{"mask_ratio": 0.75, "encoder_parallel_block": false, "encoder_num_experts": 16, "encoder_moe_every": 2, "encoder_patch_size": [4, 4], "encoder_width": 256, "residual_init": "zero_last", "batch_size": 256, "weight_decay": 0.2}
Rows from block 3 of the encoder of a small masked image model, named by matrix and row number. Rows with one number within an expert belong to one neuron, the router's apart. Each number is 500 + 40 x the weight over its row's rms, rounded and kept within 0 to 999. All counts start at 0. Numbers have three digits each.
Before each expert's rows are labels from the 100 images, of 14848, where the router gives the expert most weight on average: "strongest on" is what is common among them. Only what is clearly more common there than usual is listed. The data: regions of photos with short descriptions (Visual Genome).
# router: router (encoder.blocks.3.mlp.router.weight, 16x256), inputs 172-255
# gate: expert gate (encoder.blocks.3.mlp.gate, 16x128x256), inputs 172-255
# up: expert up (encoder.blocks.3.mlp.up, 16x128x256), inputs 172-255
# down: expert down (encoder.blocks.3.mlp.down, 16x256x128, transposed), outputs 172-255

# expert 12
strongest on: text has "white"; text has "sky"
router.12:485520482508524489554504454534494509518532531469514459549552523536524564513522539517567560492538462475535517487569516550507552538544525591551566578475567521456517474504520511479493538405536488496466543540587533555522463495466460522512513460495515482555
gate.0:525467492536439539506433475505603465551488527546543484458450489530558486485475486563520476478547517562481492445500582482554517548469418557554469463547524450544481532486475520470484513481418503483503445495500497540533449508476536514503530527480477468506
up.0:468612515479532481482488548454528494500564473476469519558470475444442477552453488495543492538463463479500523550486525494550458485573593484478476515466511576498531477481500448480575502478526493485538435474533457448488499437554503550544507516514475510455
down.0:544543495506469447540461443512458444488569462484543554497553518608505393525510455492529479519478531487540567539516467541537510367520571480474503502480433419506508457500585427492498469424531557518450527577466438521480507475549500549448496495475495461495
gate.1:523469522487479491490522478519415425487502535462473493495478424520476539586480579483490509522499492480495588530501539473487484480443421437498455443563542559549452494481489547496528520525523409543470492496480438431515523535484524456508520517472505451507
up.1:510545487546536533506573514566488534538512410493549480459517451530544532503580513514468491517469542499549498499444461554465469488444452523551472590549509501451561479497435555511481503452478547510476473547559562525533479546465548467384545475546483478437
down.1:410456498465555550577472513485500493563510499533445453480506488433449513501523445450556522520554515538525524504521459522432514485516523501462519530488467508521490502502461485555457399538487513514535495427491516482479442478494470491536498536552496459485
gate.2:543504517528475532432512484470491527471533458493515532438492521531548495473522469485494480455519521466459457568364524531558503488464474538554431555546422448523506555530527460482492446514453597539521471490508522491561562508434542542502469468456527505527
up.2:455414514464520525472472507447495503550424502498516490443537564477497494489516518447494551517446616568483501528445442542428518514447465557431527472471461479457606484539460465491447413476537525475514498533450490521538523499487444481502554484541551536534
down.2:548581487561518489443416473514477522421553507492522629474516487522467502528504528598484488528545491458495479564420514463551497470465477450563464443526476483552479514531524494483517481497502584525504504492561493539468547476513551483534518552439506475466
gate.3:418425545422539548477527490541514500481569447447466461450471511505452530546442515465531386505459463432501483495453500529503443550453441536522494477494489493469477451442474488451476507505441519536472486486504503548505521527470490471512585516446538437493
up.3:548435447532522522552530433513505481478562497527622493437516440557563413488554454521495477483448549520546456496463456486476474466493475489478474462457482462499501493466481506494479499521545501557491565480504424522490514528512427548533547521488503457537
down.3:521512544568468541530508534505494445540523476441505446524507478376466535426545499435477525515539479586496477541520506480391514493539413480435501483510434534516494486449545538452488497517513480518540453421524472501549564511498432529531480475558512489471
gate.4:428551518462555462553478544568523403526558469559555517465598494476513532478534458467490487563501510455543455597490490506479408559527508496535471512465526460481559520488541417484507552488509512440500523553556521531505526498520456482467494476516525534458
up.4:492488515450502475557426466517557442641517485494540476488498491501513504476521454465542527493488527466503469544521514493466468536436420494515542554506527502473574475475559469448476514492570486508428459482497533543528483469521453468484499474491481436483
down.4:517551391523494461480510520529555491555437494503467467460513462602475479575521517577460511512504516529511513382562474474508494529528510526454514384479499473502437507526424425506524536488394465487474421482486430535456532448517505486552477549434543491519
gate.5:516544528503517482495439495553494522447562495475462459504526490486496470523439502515514414526543453389514463588572594490546373420523466487497467442485523469495550500481507485483514525483533508510558527494506487478579477533489522466476519526505464521458
up.5:530546441452447517506459453528472498482536472463449439474491519482498542481509545543457435535488500404478445524481563546558448460543535496542485502479487498518537501533525445468484578498530493495422510569447563565509583525493544486507518437507508507465
down.5:501492434554519437500447504527436513498525507497532537449497559501434444524513519413544514490450575507552456378411549503422494507513454497549526484481500412480490504468394552513486517512614460469430446499474472489518514490502509502481546492566512497491
gate.6:476469490463477560458561516491514504485522460507572487469493470498496446491534499525484516489478541408495460544472520455543479527472493543485430535462507564493477578472505437439537503485460491491520507451532502427520546508529514510583511488496543492514
up.6:453462473491459467486497572473583523469520449552503517486555487484509499547498462528474474530513480449537438529457471468481461499452493494436481506559500545525468536437491570419491459483521569460473481489541573467480559471553576480460523452513503522477
down.6:507500591555536474528514555500596406595462497454458448534437435510497442455482458510459510552522519559518470435488458489553539516508595460470497458524491520493492465529447442582431456514474403457540527493454408489465445505460467521592499508482527594480
gate.7:516491460563423482512433517556547526490542471507462449454534501560557521493521505505453349550496502402539506524539536545551407471484512465553453467399482471493524564509474477524541548489455612527501498521500539509500513535577504430458478521493555441489
up.7:533524393562504489507451499512511560464548498536496437520530522559520482566485542588455451550503561444505515522533509551550440459526527464512541514476514432457473516496551456481505548478499531465481444493478468528427505514560523443513490507486482459480
down.7:463512491465584479503505520472510467455507519551591546499493529453470444428513535488549510520460500482510477487483510501477564519516539511483564534531498502455610519548468544529500467498519452488497498566497497497458431498516484479459491519539544567541
gate.8:533474502545467556489521446513526549496404486519529433477485488497594456466546419482516524432518532493461442498457570518529482454439489544449491551521467518467503512501442502488467526487425548479508498516500510488490485428522518450451462479509479480465
up.8:497498532552426499479562435514489526440429473523511457472482517515512520469529416496459475451528461476529473487496574448548448483420512486425517598605452483493542463499436564554466507520455518514487437582506502482495423385500539440458424487475496468410
down.8:564494442468486492503477478440614472511526508487549537501555535501485492477500526524460520439466484492563532508536585463495491454437461517522561381546526552535546508510498518491578463478491468560518531496467465517488494492454507456631499520475536545509
gate.9:469519514554502440499487465492525517452507479531492472492511458492476549591464580508520529549562465503461523457495533512483483548458491504442460513512483418528511547466474513510470545531490486464475436468491518485477499470490467467486558460463513512520
up.9:543534521539498480523496568563536547456447511443480552512450471466482471467444494453480523504492504532489449381552521513467475478470529492447465504492508483537447523474503576528498471496484456480522499485484485420476526477534536443542433513519481552463
down.9:449556484478537481539469504497508559506510474457522488478509440537517434526520546429492498428497472499498556513555584543511444426510495571506497486492488507479501551472516463417511479519498470508490491472527472484542483522518505505443494485566518476528
gate.10:582487462485502506565520519502536551423523532552476525462506564428419601513478466450466471522438537616529491440513538443490501472478429486520581386486567372519438524500455528584458536492556530521466489515478470535525499494572511502542552516547537455453
up.10:449597490569458475527473461490477494594488553479432500533560541547492461517514490537462481482494571404496531546440612543506587485500487486486485609438527509482519512480514492489433528483520466508517558521527420450446511432452508482545505514468480547498
down.10:539541491453478508507546500452440504508471549520469512529443465555523482526439485590523510500531516553497474505526463511566584507539561498517562570495553485464564485527515494529548496485447505452546522552460487503487576549474557525457490499436473559548
gate.11:507462420450580493491533475536504425480492480574534488484513485515519494488519524537454469491413493483546522460526495529525497519496475491510476501533420420542498464503502493550448504512465527503414491552411427535472559549511502548521525561433444480534
up.11:535451502483456564411498498452547441612578469553536538482542435431545446475494549499492529425526515496464479545524525474503515568478487559460454525478472599510539544479516433464533457466485472471483495543495460457510419554500515501479524444537400459543
down.11:561496486508468496569529441538436513417433482531565561500566497491528496448582467520497510488454493468522511513540489526477471570498460467575517500616466470511553476514541521503505428449518489598478455511474511516498539459493506501552459585461537455464
gate.12:530447458535535509499497534501465530464585501571461502481452512581516453532512541563504522475522491478487564484500523497491542444471443539509587449482481498490392488487498491533444430496469520465477479555487482492485450509527596503393606587490433518484
up.12:526523522500445543469514610573424517455489470528464507450481530544476519552551513475506516454495459514469513526539503589507498531500500508482498555519492494504589484504525531528476460476508530495516424554522523483521520527418542556439490469543513467480
down.12:509483510487500530539504484443526545533531446486483511489490509451529540504471511445456506463539419514436557500548543529479442438463510529441440473505533509519480440508507570478468496515465488484440532445463522486490415474511487420480496474458440394516
gate.13:552465587517509520515600485461442515503442516464403506522500499518473542460430478452502511490453514599555593499512481486457522526547449526475520431523519545535437474488505466550467480516462447488454503523480521463489528500472572541474533496536464447487
up.13:463423418422466466503481504454520437503466509555514456527537455517534522502505544532547549506506491458458505543498465539492538511509526446490479556507504455512536442398558526448456513482551521449450475510480507536434519485551472478437539527439447435545
down.13:494539470522480493506414525506437447436451506547523495483577565495534502502583530458470471512509587454490467580524547514475464494500492495476443552486489441499474507506597471419491509475493562533520472520507566478527561477563469466529471552506544456536
gate.14:524446459460582465561518433457525540475508495529448471479545488509488525462514566534385494491475491433500573512518585475439489461425524486536521441573505417567515463490490513483554534553541489563498435472504458534421493534590536479583458551453539479427
up.14:486505567556480519493473515444463523405568538537514548476432571480498510520547481514517426502509528512448483460461535475492537412526446565620512449491491460524458505535531470499451471487441575470488508426472566535529498521523506529473591563517409485467
down.14:371487496490473512506518498475492442502453526556514479540477508533550412525467454582557533565510513553514459491497488470490527594536516478557519560530537601470510453470532456509517513554506499490548491478504498499439466531475481521506478496469514515508
gate.15:539443534532430491593570535499554575576468579543459519502532504438498457506465486516494455516502518486508517574455530495544511482533492497491537509410571521499507551477442524454473518474424506502540482483492430488508523526504559530506544528506505581449
up.15:480429483495504488474505574537531505513417556495423599476497543466449491452432504503507479522571402557490480523456481449587492472500500492505495511517543584527492475501505523440522495473504566414474477542491527448525491496455551503458415459589453550528
down.15:496492417450451490461477532471519489544510548446463530457443551447488474532518548512581490501477502504441422480418450464539557543428500481522489447506493514528504507495522525491506529476538527519553526448515500543494533500494539459469497440448513436455

# expert 4
strongest on: text has "white"; text has "snow"; text has "sky"
router.4:479526480491511457545534463545466511488529527489549516548552516527529537534547509485543521501492509540585535519561426543525499562498515567547574559476546521447485470544481528518461471423528505529446542549567550547509451537466516532561524500481498472550
gate.0:485523489508529521453498529513574494529529453557543507507441505428472490472500435488503469435482522494530387529490494485532548484460455512499467525500499513439489526508495491495489453507479545513507425541459453411527501450507526505532563503484499485560
up.0:430446523528414433525586501513501540567512501440479509494476465543443512542427522495563486552506456489533531534575542521433531486478503434406497524494536548480509545511480502524480549492485515518535498442544480526487506492498457437558488528485491481507
down.0:441491509464481439434484464502498508550557535566524452540593549438474536505462517492456456406447487541458534446440544474451511501508380551524555471467507565569524517540473535479587519540500467499580519465483540509514538488465487517544478527583451453467
gate.1:499436520478482488517551492526469487515518511429456481531493483525566416486550498503523479453459558574487490521495489557564517483521562481476536481547462449476495492504557506554455470490501513491514596579480500518438515440477510455427449470528449497499
up.1:510467507490489538461511487488492512540467452575447402405500507513637470556619610496509565449553532522457484559517439481514527525531525521576516522516415452450462464527516475467491484551483494505529511596566572544485502451477576500545464483559539491492
down.1:463582583532562521530480540476439497551571549491431470490439492497460509453491545446485539495480529566499486506475514500404570505540524496456535457415542465497476533499509427424501518504537483478565437489489471471517577460453444535503502501555477465493
gate.2:534439516514546586485551515462506536542501452513514413454494429439571534457488467454450468422416526494552462505463555494496491492454438533501458483502512501533515451434438508484523557496469496552490422478533504506515538509529549507569495484510493472433
up.2:557448486524574535479478401450468541596440469376395509488571535548490466527491586509555502446503456422472553596522534576470517545513478533440526491439478509500495513478427467442510510513504443601528480434469488519482491499548436458546530541493470479493
down.2:468466470440550480537490518508540527496464533512474464507453440439487483458425580523512484489569470491518489500515490547472501483500476519488540422512563412533513515509478519512537480546478408456492553394465501494545491545420506475530475523481496520454
gate.3:452479540514455479583441495485525517561527478521492508487470504447431541476492520503490494484466444510533594570473497552505440517453459507436550449525525559503548492503479416472482500503503431560434430485408478467523398421482520476517563575513490439525
up.3:529527495575503495506546486539544477449486490595502484446532565503516517550559441471483487522528528444531463451508553432469538487493482509496495444576480435461488563507537585488485522508553580501533543498619542529494565491573465512564515507501566522475
down.3:422569490546427474556478485501469413538492517540490528475541451556549437567491419564521551519542527454518483513489497506521544466500476452583450593486527475528511511482546451515466526527530526530533579464539471522438525512535430461541477560419497550510
gate.4:540520522539460477490557460484465507454493521554526481560482502592491569606439478486531501538564527562415574417494494493532519494534542485493490508456495447435424556517535422523489527524523512482514549510514499565470529492488446503496535393421457479543
up.4:561489553496575558493572538501565460530536532495461499469575522482490471554546502473478543470491538543431496523463490413455428486471409522502450444489519507489469485516468541501490460490484538530532430444547499472460555495561491490572557544444507487425
down.4:546479459483510483509480491511556532562604528460461527514519483474456472505501461504506476489524461501464478502490519517470479391499474512521497482449462500507475540535558466464465507499521523490474504483500517534522485451497492514484524448580500460524
gate.5:458407496504539508528551506527428541497482455475390404513473489471546461548492532467494441482490556569436442450507497511518575518516529481489561487522473511437479460515407501519485515510469465478487515551469515533423516515503554439492477492504514573483
up.5:512580551473493493521422482495480453492523553494597564532533478517448539472472449487452577523499522508528518520510490573511428565522438524460448565455547475566567525478532530498486533495492481501466427456483474470588527514442459558525530503549543433531
down.5:496407509490473477481573503477550497509432486465499497515510513509558453499512456492560495475558503411527484541505538503504451533471480501516450552584478437500518450445472481517529492528485414509486447436569482498490466527531538475485487520393561518522
gate.6:552377502510481547557469481501546393445545516504514526484472523486480459505443438445479465475497468456423465523437515486471455430526529511565395432497492503514516501552506475500533493512447513553515518484482499484487542510547464497472494475504499481514
up.6:490482483507504513454549528635483463472528462542502448490508561482500523462542474528484474544488529490514499532520437501539508539540514555586544500469480538574532497497546504510516434464520532415431492476463472510445483608517549540521527465512494510434
down.6:480601445530485464511412473439483557509511534607527450467437472543556484473540466515491491440473563449461506478468576553492517446505511561520569602459539461425584497506537495496516528486524520437458497509535469582504549538469464527492518486500496526480
gate.7:462482492424562445492458517520529473516472515516495468468498462505506465601527519514589457510495519504560451440454558415543533497486487462423530472528515469529438547452506423511506508517494536512460500443494502519490548538466468562575505527487542499469
up.7:474544564420493481560426554525505542433511518529474461504529470442482470573494485468529470515491593518495428528495465483514501469522545502488456482465519473525487580518602467513498478516498578482530588480488509464467508496472461534477530517428464516469
down.7:580550481510528531527495487558508580500545518441467526481492428573569433535523506567509472484529490546494498494509591502512517444485546528519458444513497535498507515551540465470454453527605473510544458575503520488462511526481480440511499469494505520492
gate.8:474485486505538430513557513502504461477481468481441489480508528481542524471509449482507477581513547394554502579515547435461465547498485443533503460493469490508456548448421477511440479529459451504511500477530513534536443512529536507472508599480473590522
up.8:528494500465495546519500495544522544503571496495495495559487410474521526529480509581478516435472422544570478517578509527590478445514487547474493478509495391501561488520562499573503496525508507499491453567491467481471508505540533503571584562457509441461
down.8:464464555515522503482503499550484468486469531523513530505478485485464513525509545500486530499464439519490558489542476497426530616571429508459458488478508547599511498507416486414511467527515506490526450461465457476512522501505494569565503560544564480493
gate.9:559429497505553535465508522457457481529527482489411479520509498481468522519462563546465503463447487493487529512511546478519562434513451533475470514493510504538470526548522446583501423432488432471493450492405465431464529494567478453459563537565466472491
up.9:585458493364452517468523496511490513523538565486548560495564462479461470517489548506455485467466452500436536524491506525488424486526486489494468394497489448563533463562467512511502463527476458547532532501464527501547506472481450544548508473543521558537
down.9:477467547549447502481507471511559446610503508515442450509492498552530502532524481595475540564528488468471471441498363501516513457496554443552444541501462554495477483475559478555473500504500481500489523452465431498525485547454506455415520503511503474537
gate.10:488456464625555514486483535556488462457497552478494505514431469585425485498512508563535519476500494430501484483416563508543540491514485516503499410501536504492485532459523461471492495485552498471527503522454457455473576536450429498475553477464517500496
up.10:474522461479482495526474468521531464486492472578559484478538483500505562492509463510572601506504488458575501526530481500484552525523522525517514514489496492484542518418524476472517534488570460463472502517521476556585496526481430549512486503465520476535
down.10:462512528442584505537486538504452408532487511519608471495529495400536494494472492457516553590499488545531489583562448472533502554502503412403439491494461527556572513469382577485491513522506480519484557506538509512548499469487458530487518467525506545497
gate.11:497449476478536560494409560487482557425534558501502529463407563437459545525502474508587514467499502430438458496421545494489483443473488494499453433479512482516556557505578485493508504502442539520519529459448520480515511445560434479510481499480515460513
up.11:470422488499519486490539540479435532471454574566483436485479559440458593531492522568550592491509457623479452474450490524555519613519490505452525454439518435463521446481484504528507495467483495429505469453503438508454545546505481463572552494459521488501
down.11:515464443375493511503537527496434540490517508458508445487409437480501538468500515566554496526545518475507429503491515539499541469484513520549508583484507521454566537527535402542466494498530476451487552376506538523502542572448452467553488494481507507498
gate.12:508461540503432519407563563540451508416510548516490513526483501475476481535494541508486562521465486565423532435488517529538497475512518483524469475470466480526509515506568550554523450489510445446529563492457527487492525522506488468471392438513471531471
up.12:532556500474493430483452474481604576450519511571533514494573546427462468563501549444481523542508563548492437491507428471541493466516516465511523510506439534447446574504508543491467454529522468446439540547504472516482513415565573451506558499566515542527
down.12:533481501387449536509562530458540558580354479467499514513570520494530461496499526505496454457549514517513515485524547495491470469468534476384560472493484471448491524540423485497519504520473474557501426495519501509492494443503471483532447491490527524533
gate.13:563511482450506508494422505457495591548541537491521530579420512440468445490490529556457468501490463510480462495444418522502492475561485515501564521508486504520508561491479563481480464488476511454508485529429530471510546459492596569505523509581530557527
up.13:517461541567489453524534482510452430451455550476470491448496508509433554501477451461539522564501465510482525459529514516489511556466438468517520503509478499464513442519511431537474542536531491485487563480482509511538507469457466439469475494425471481442
down.13:426424569454417513498508526500530463642473504471543486482532541510491439574540464446574514445561505628500546516557478506495491514469452515360467412543453493527484395470459509507468461516448457500516389504490456507483501460448471501529476533471539498502
gate.14:464452498541426514553460456465472479538409519496470462417526471533502452510487566513538492433536494482450505502442545489478545449460505499517489448521481517514504490528490476480529466527543478546511498497481471498451499492526435392447550546476501502432
up.14:528518507534516481462456561533479474495470521511480555508436566498423559467479475591552565503487458538454536483511504502542576503475482479538460480478531442533524455566510538485563503484481503538486511594486482494473475485489528473558483534529459529505
down.14:495578433406461521490521491520523523469437489485389554503448529520467540457408570505509488461537470461501497501502507484454479584496470551595450547444559543563532594492476487455568501449580457536496490437466498450558502564524545430495497490429489484542
gate.15:505457466584566496452550460458497509536482551500475457518517439571453504505504538492507597495459475480474449433488493475497546569554477466453500467449532526499442509489506553479538530473501433519516460418478424447475533509479449453468486483508540511550
up.15:412477455482471496501533504459508513516515482546465503553600467478499461472434479490510508536514393420560512497493492486456479561525446480431532483469528521494514511436486424493483490471515507500446460466433476544516476469531450500556537561558520497505
down.15:490456545435544475513492472501445464538454483542499506492457434589532459526438399513473553506538483536540496512547449505485496504523508516495489476511481491450602518550533437444459499507535434485432546485459480436534511403430477484568439484448495481581

# expert 0
strongest on: text has "grass"; text has "green"
router.0:469528497533524486580518435517478477517494483504515508459535554489528510534528510448519567462520495526494559529505509534468510553475500614543559567520508542426449471577492552512400440433494500567425484549540568536508532516484499486520515483521456482511
gate.0:470493536529531533537425498499509501471522495510458498396508497500502467536508385461605515478579474533520509586508520450547470449473510561531465496513450519470417498501572497539440480548445562488549500438534536514481556471522486482521453546503560487472
up.0:430611409469465490509465502463531550514488469488472581506473553498436536471505512514517568493469468520563512586507510475551468429522530483428471481529476504501485428434479507578472477495568470546489487500538476491453579478514500536535475574578496559472
down.0:490470530561490526473473446432510519538503546463514560474528538556485493494453484502526504471512559458460484422455519461538504514481492497403464501442485436487438542563426485487460527454438540536496488505445447488431445451520468504570502440505434594585
gate.1:469506511514513485503473447523441445482508515528582465445410487533488524476532510470513519538492528544427457540451511549445470528472467472555465523520477551506539498458478448479515568531519579523536526406534504474526592492453470496480488431430561480484
up.1:521484468551481489566525506471508440472462597540578460550549576505501404478470498497518472537490544549472475471530565486510433500543480534524504476452589454463512568491458536456515580433499508406504549472485473529515566498466424526483499465491568581523
down.1:483421491501562504478501531480508418511457502545460512513579451510485547540472511570490522512554489462533476519443465361596533494502454462472479510569503477556377517489488445552525470454464423528482464490519524496464500468526543519484511513474564482459
gate.2:493469517423508523514478556525485528493484510524477480493440494516460540497425499523496463503485476569438481395550499522557447510500521499498495481529550485478517448511562513433514548461395430499496428474420507506518489525426478484485565463488516541530
up.2:516521370495482517467513487485464553489510487454500549594508579505477498441427521500484428511498476441584527445537567498479565491522492515612487490483510404568465540508464477553569500506471404495525454466483453448530451577528509506479549519440475515550
down.2:465496580542476492573493492542516537495498504522478517490442515499461502495434482469492462421487480418549551539490559518362509512461425520520485454522575529525558520479426561530549499600523475542470435522468457443481484567498556468537474585428467537424
gate.3:505503459488477505455436519451475500484507453504501527447512554468494495488462502482465482572519495444488499503485419563470502509463502510571480565507481525531446504561561498548489433480474514462527504457448499450485494445530544444427480520470408470505
up.3:508430541492473557523592465489492497521535502517526446488598467517586459470504569449443528394534512491490516485554540505510541514470531565429494478483432495488483558563487512485488455554472463501510542523503468528516435475506445483518478470445440496505
down.3:422518505489415527493511484487533483529461489525545534510470491487549437569555509490487530485488549473553550478443490493539541561467491491563500540548507529462478440501530439543518494471405441557476495418475503491542567479566548532474477623439485444506
gate.4:524454466480539559508442447440481477499522502515512466478480464528575436438497489508511524450499506533438477545482505500519529479523484593489488499455514550541579486500473494484518503478499479435448503497424453549563543505492490519481486519545463526476
up.4:531503455443549483491505559518440472488541432570512564520500484490478528476422500507543493497556496518514500503478477529496532491457526491548519461551513552577541434473515512564529406492505539494487551499511485458487518498396511489411530524468465520497
down.4:473577492500475460475493489474562481525474509558421491521534556469498574431454498557475515527492486521513502377560484430554582471568458525498576516529505577525523507518544513525526450517501428478516540502463528492499422528483529546473452469516491528530
gate.5:523499527426469511536486605539499534455475471544490523472468544455433551534443455448549469479481520484504499504516493507495514532419444514542562461515567497504508471510481480515530500463473509522423511496425567502543494548463584463483550493477551513503
up.5:509479591492496497531506540495599546441513542581502462489512478453491473561442522432446441457477549539449567533480494468499488523501446499518563466518537545550526553471451532446552473468475500516488574507487567470516527452499527512477532424534460523452
down.5:551498384386489498491554456505472501459435477437561533470464534533563483491471451482529510550546544555587489451506484457531469470465542504498483511502503453538514494376477488501497544471573485473477469528553467490529482569476572494497513377492505497511
gate.6:509557564604529501472444455486443465462459481495558535490450508522513481434533470498453534483496514441515508585471515552416521520481447548511528523499433509535573508536515466457505497547573537484497565483484532542606549527479541501589436548535452460514
up.6:544542532556533463487451483473539475519458464571557533487514512500493508451510401497447542527520467455520485491524482481497467542518472512469506514536443560547469493594478514491518444524487547492499507454498474515544479519550530559541411504521515529530
down.6:536510446496449513491526481549452504452581486509553508541473462520512522464492613532439470465502490470532518575469471570438473440552452534625496495440498447518578560482485519438536480511599477468553511460459427504529542596512521487582519519555466445520
gate.7:472420509469531507519537447500451491565551518414463505500499504462481526453474554484530449506487463414530487555414547479430571490466428489528479527452501520483562535462483466525441529518593496552467481498452493452494564531494496444513480567541414500493
up.7:453446514526620549479599548574469474476496453459451486533498480497460532458450490465505429508466410476568498492402551488503498534453479510531469473520562499477528546471536475546498517438506505511468516472473504472519552576540528496466478512552495448457
down.7:510533497583470488507494440497530579512456534490489480493453423529449523488492526567517469509528494496537536401495528452465553471519544467444530478442516482453468445502449522502448539516524430460477556454468487491462517460567473476581490536466475525479
gate.8:457455508499493591455502553482477518493471512585523514476509486502518536557508459484512541446550566599514474441425471497499514490542530587591559506456526407449532478512579523510526478480541535423535473561490562505504505486481518510510458465484523511535
up.8:440481565489544488467577465516454484481571499486550469404487456467583537537531599490477556478583481565401524439486506450504497548502535497484433482562461473498567496520505519420535528531511530525544491472556572476581522509474455514539393404472499453506
down.8:526564506497491452542467518474450510568494539494518530504501461547483506454502416510567520499545498529515498524453495509457584421470560450503532469474509567500489477515504418492497559533520549528461519525442460540476527435429435466466494506497499569522
gate.9:470522447519469490546482456450433530491489536481513538513527472435451523511525489521411482498435504475461554549490507494484502452508517471553538545542523518488452463471542547553436524510514451558465539488511499422472553473442439550459538470504538467468
up.9:491477557481486474563605435485493487445506504490544431419571493545523481533465574489453479501482532493530535549487535530499471530466523512545509553477519474417522516478534478444487556503532496526490549491509488450516541596477471457504460491472439482534
down.9:494473534476495500441555519493499454457425530553443535538466500508457526431502568514453544611510489506466413473540439481487569538580437429526473478497490483470510529508525497474479513560539437438498484411505432478513540550501512467521505498458533558525
gate.10:549511473452470519455432525489505439463525476497521569478479472418363563494434479430490503467432548500456512501475495548466555458427442486528518499547525464546526501529517544617506465478517511591458570529410526559503514542433444433496506551520453514522
up.10:518497481524493496556405467488569483502512530421533525462431523514512535525502500574544504530544506439509478512432502479426542427528524477502466444482538537538470569451526468452463559490495515489469481457526475430473525466552523524487530478523517524515
down.10:478481465464524478464603478469575446495488507527504468487466538491539473471497510425526450471479494576531553510530512528514463508454452534484567473519499492504544515487397528525568470488475464543526473549453532511595455466496466479469493545484526505511
gate.11:494557539488475480554571467515487568493557511549521475459472467446479497528520558503500480514524536597481465538445522471435553534545490470501523512519518437479561569460516486434483504534513472545493468448525530473542555504453493422591481550429523482472
up.11:466530464473424422540427479477447444502540519472442508475551558543459506503498522578534517589519507486499535601501408526511533507483571438501544512543460547570431484500492454507477493528584574486460500499480495500442520468478467503511450506590568538497
down.11:520557476450501505430448485527486463454508462503515525484467431512461518520574547528436517583448455533515507568541440563476436511503515443567462545523457470501520472495589494561473489535458439483466498427481472514492543568518503520519521573511527402491
gate.12:527431480522522486524478488546494479467563512595443498490491532441483447509484460562527513515494494496498460486470566536483456467546388487540471497499522452519499479469528489573468469502458522489530493425488465444501599438575491468411525546519465495506
up.12:468553563502508464481529464530495559535467489388520440529489424505484555460545529424517521518499521557533506537564416488471586551481604509406565503475464529480555507486422503456510531499570531505483538569506483564478366516444506516608498526493512496463
down.12:487487512437533478484438493528536483471548531428540543513516532444539503557566603486565491536515467533475490529450495558462522465495455495526484493552497433478516517529594430423516505517497462508500434500535511526553572498497484526433497527508537447492
gate.13:491458577464539553487574504519477479451564557496470467469506590452519497536490472435527519462529490600441490428438490435495420538469513552471438436450543506530551516496477511462500558482455499456492484490429525495527498489533505464500440418548535525448
up.13:522534421546475445513398499462505534533439466489516550564469449512448539445511570594479472539513483425512509540545532570498592450551437442523548557546481504504462484498508488507520459514525514550525517420570489498496495518471491519507543569443459511564
down.13:508524596548447502474550484492493550460495553440398513518498480447462457526501600493510433420517560495442503496399517483435639516512438551492536478538519511553463459471493585501560451548545490542504473402467540457507531538476548502522482494486499515435
gate.14:473481404531534465513574434563504523528502462430517521534486493548451537464491494575561495562494435427536470531536530543529479482497448470508410465494502555493432559447462460569495573507513530548464501448515512498501506536476464433466566579485554496524
up.14:525474525438490495514505407464522438539458468503462463456493447479528507577515545469495539465578539557474505475541537488509491469471553490522435476508461390547503478455496479472459490529461394524508443457452435519493482517517502477454530521404466476457
down.14:535459524529527488527425492507472530509538548525502489556475539470470478481516486545571483584442439574596481455524472501451470489562465468488575451477534512478548450486581565515487510511559470446496428467498407528500565437521531487541512498496522545518
gate.15:502474432469498487510498496483464474446465493597495481528515556523507492492496516589459520489562535453486459460500575545528460511518445502591526544530484444503532510501507495501507487530538499512513401417475475457545566480499619452472541546466528524517
up.15:514539521514488504519485509531500524546531506398457514503485454451478534504491530409528468506460463498539511574538477427483571502493527501393514436480505538484446471470461504515504524497486476467491535599515497569436450540500422577524449493570505490453
down.15:441454504505458458530511495486511512500451505516499497520562516563518439519460518566511486517542443496500509506455538538508519536492456481557516574519526438559457455487541444467490496549494429488454415470492478524454540525504538497471493584494556483469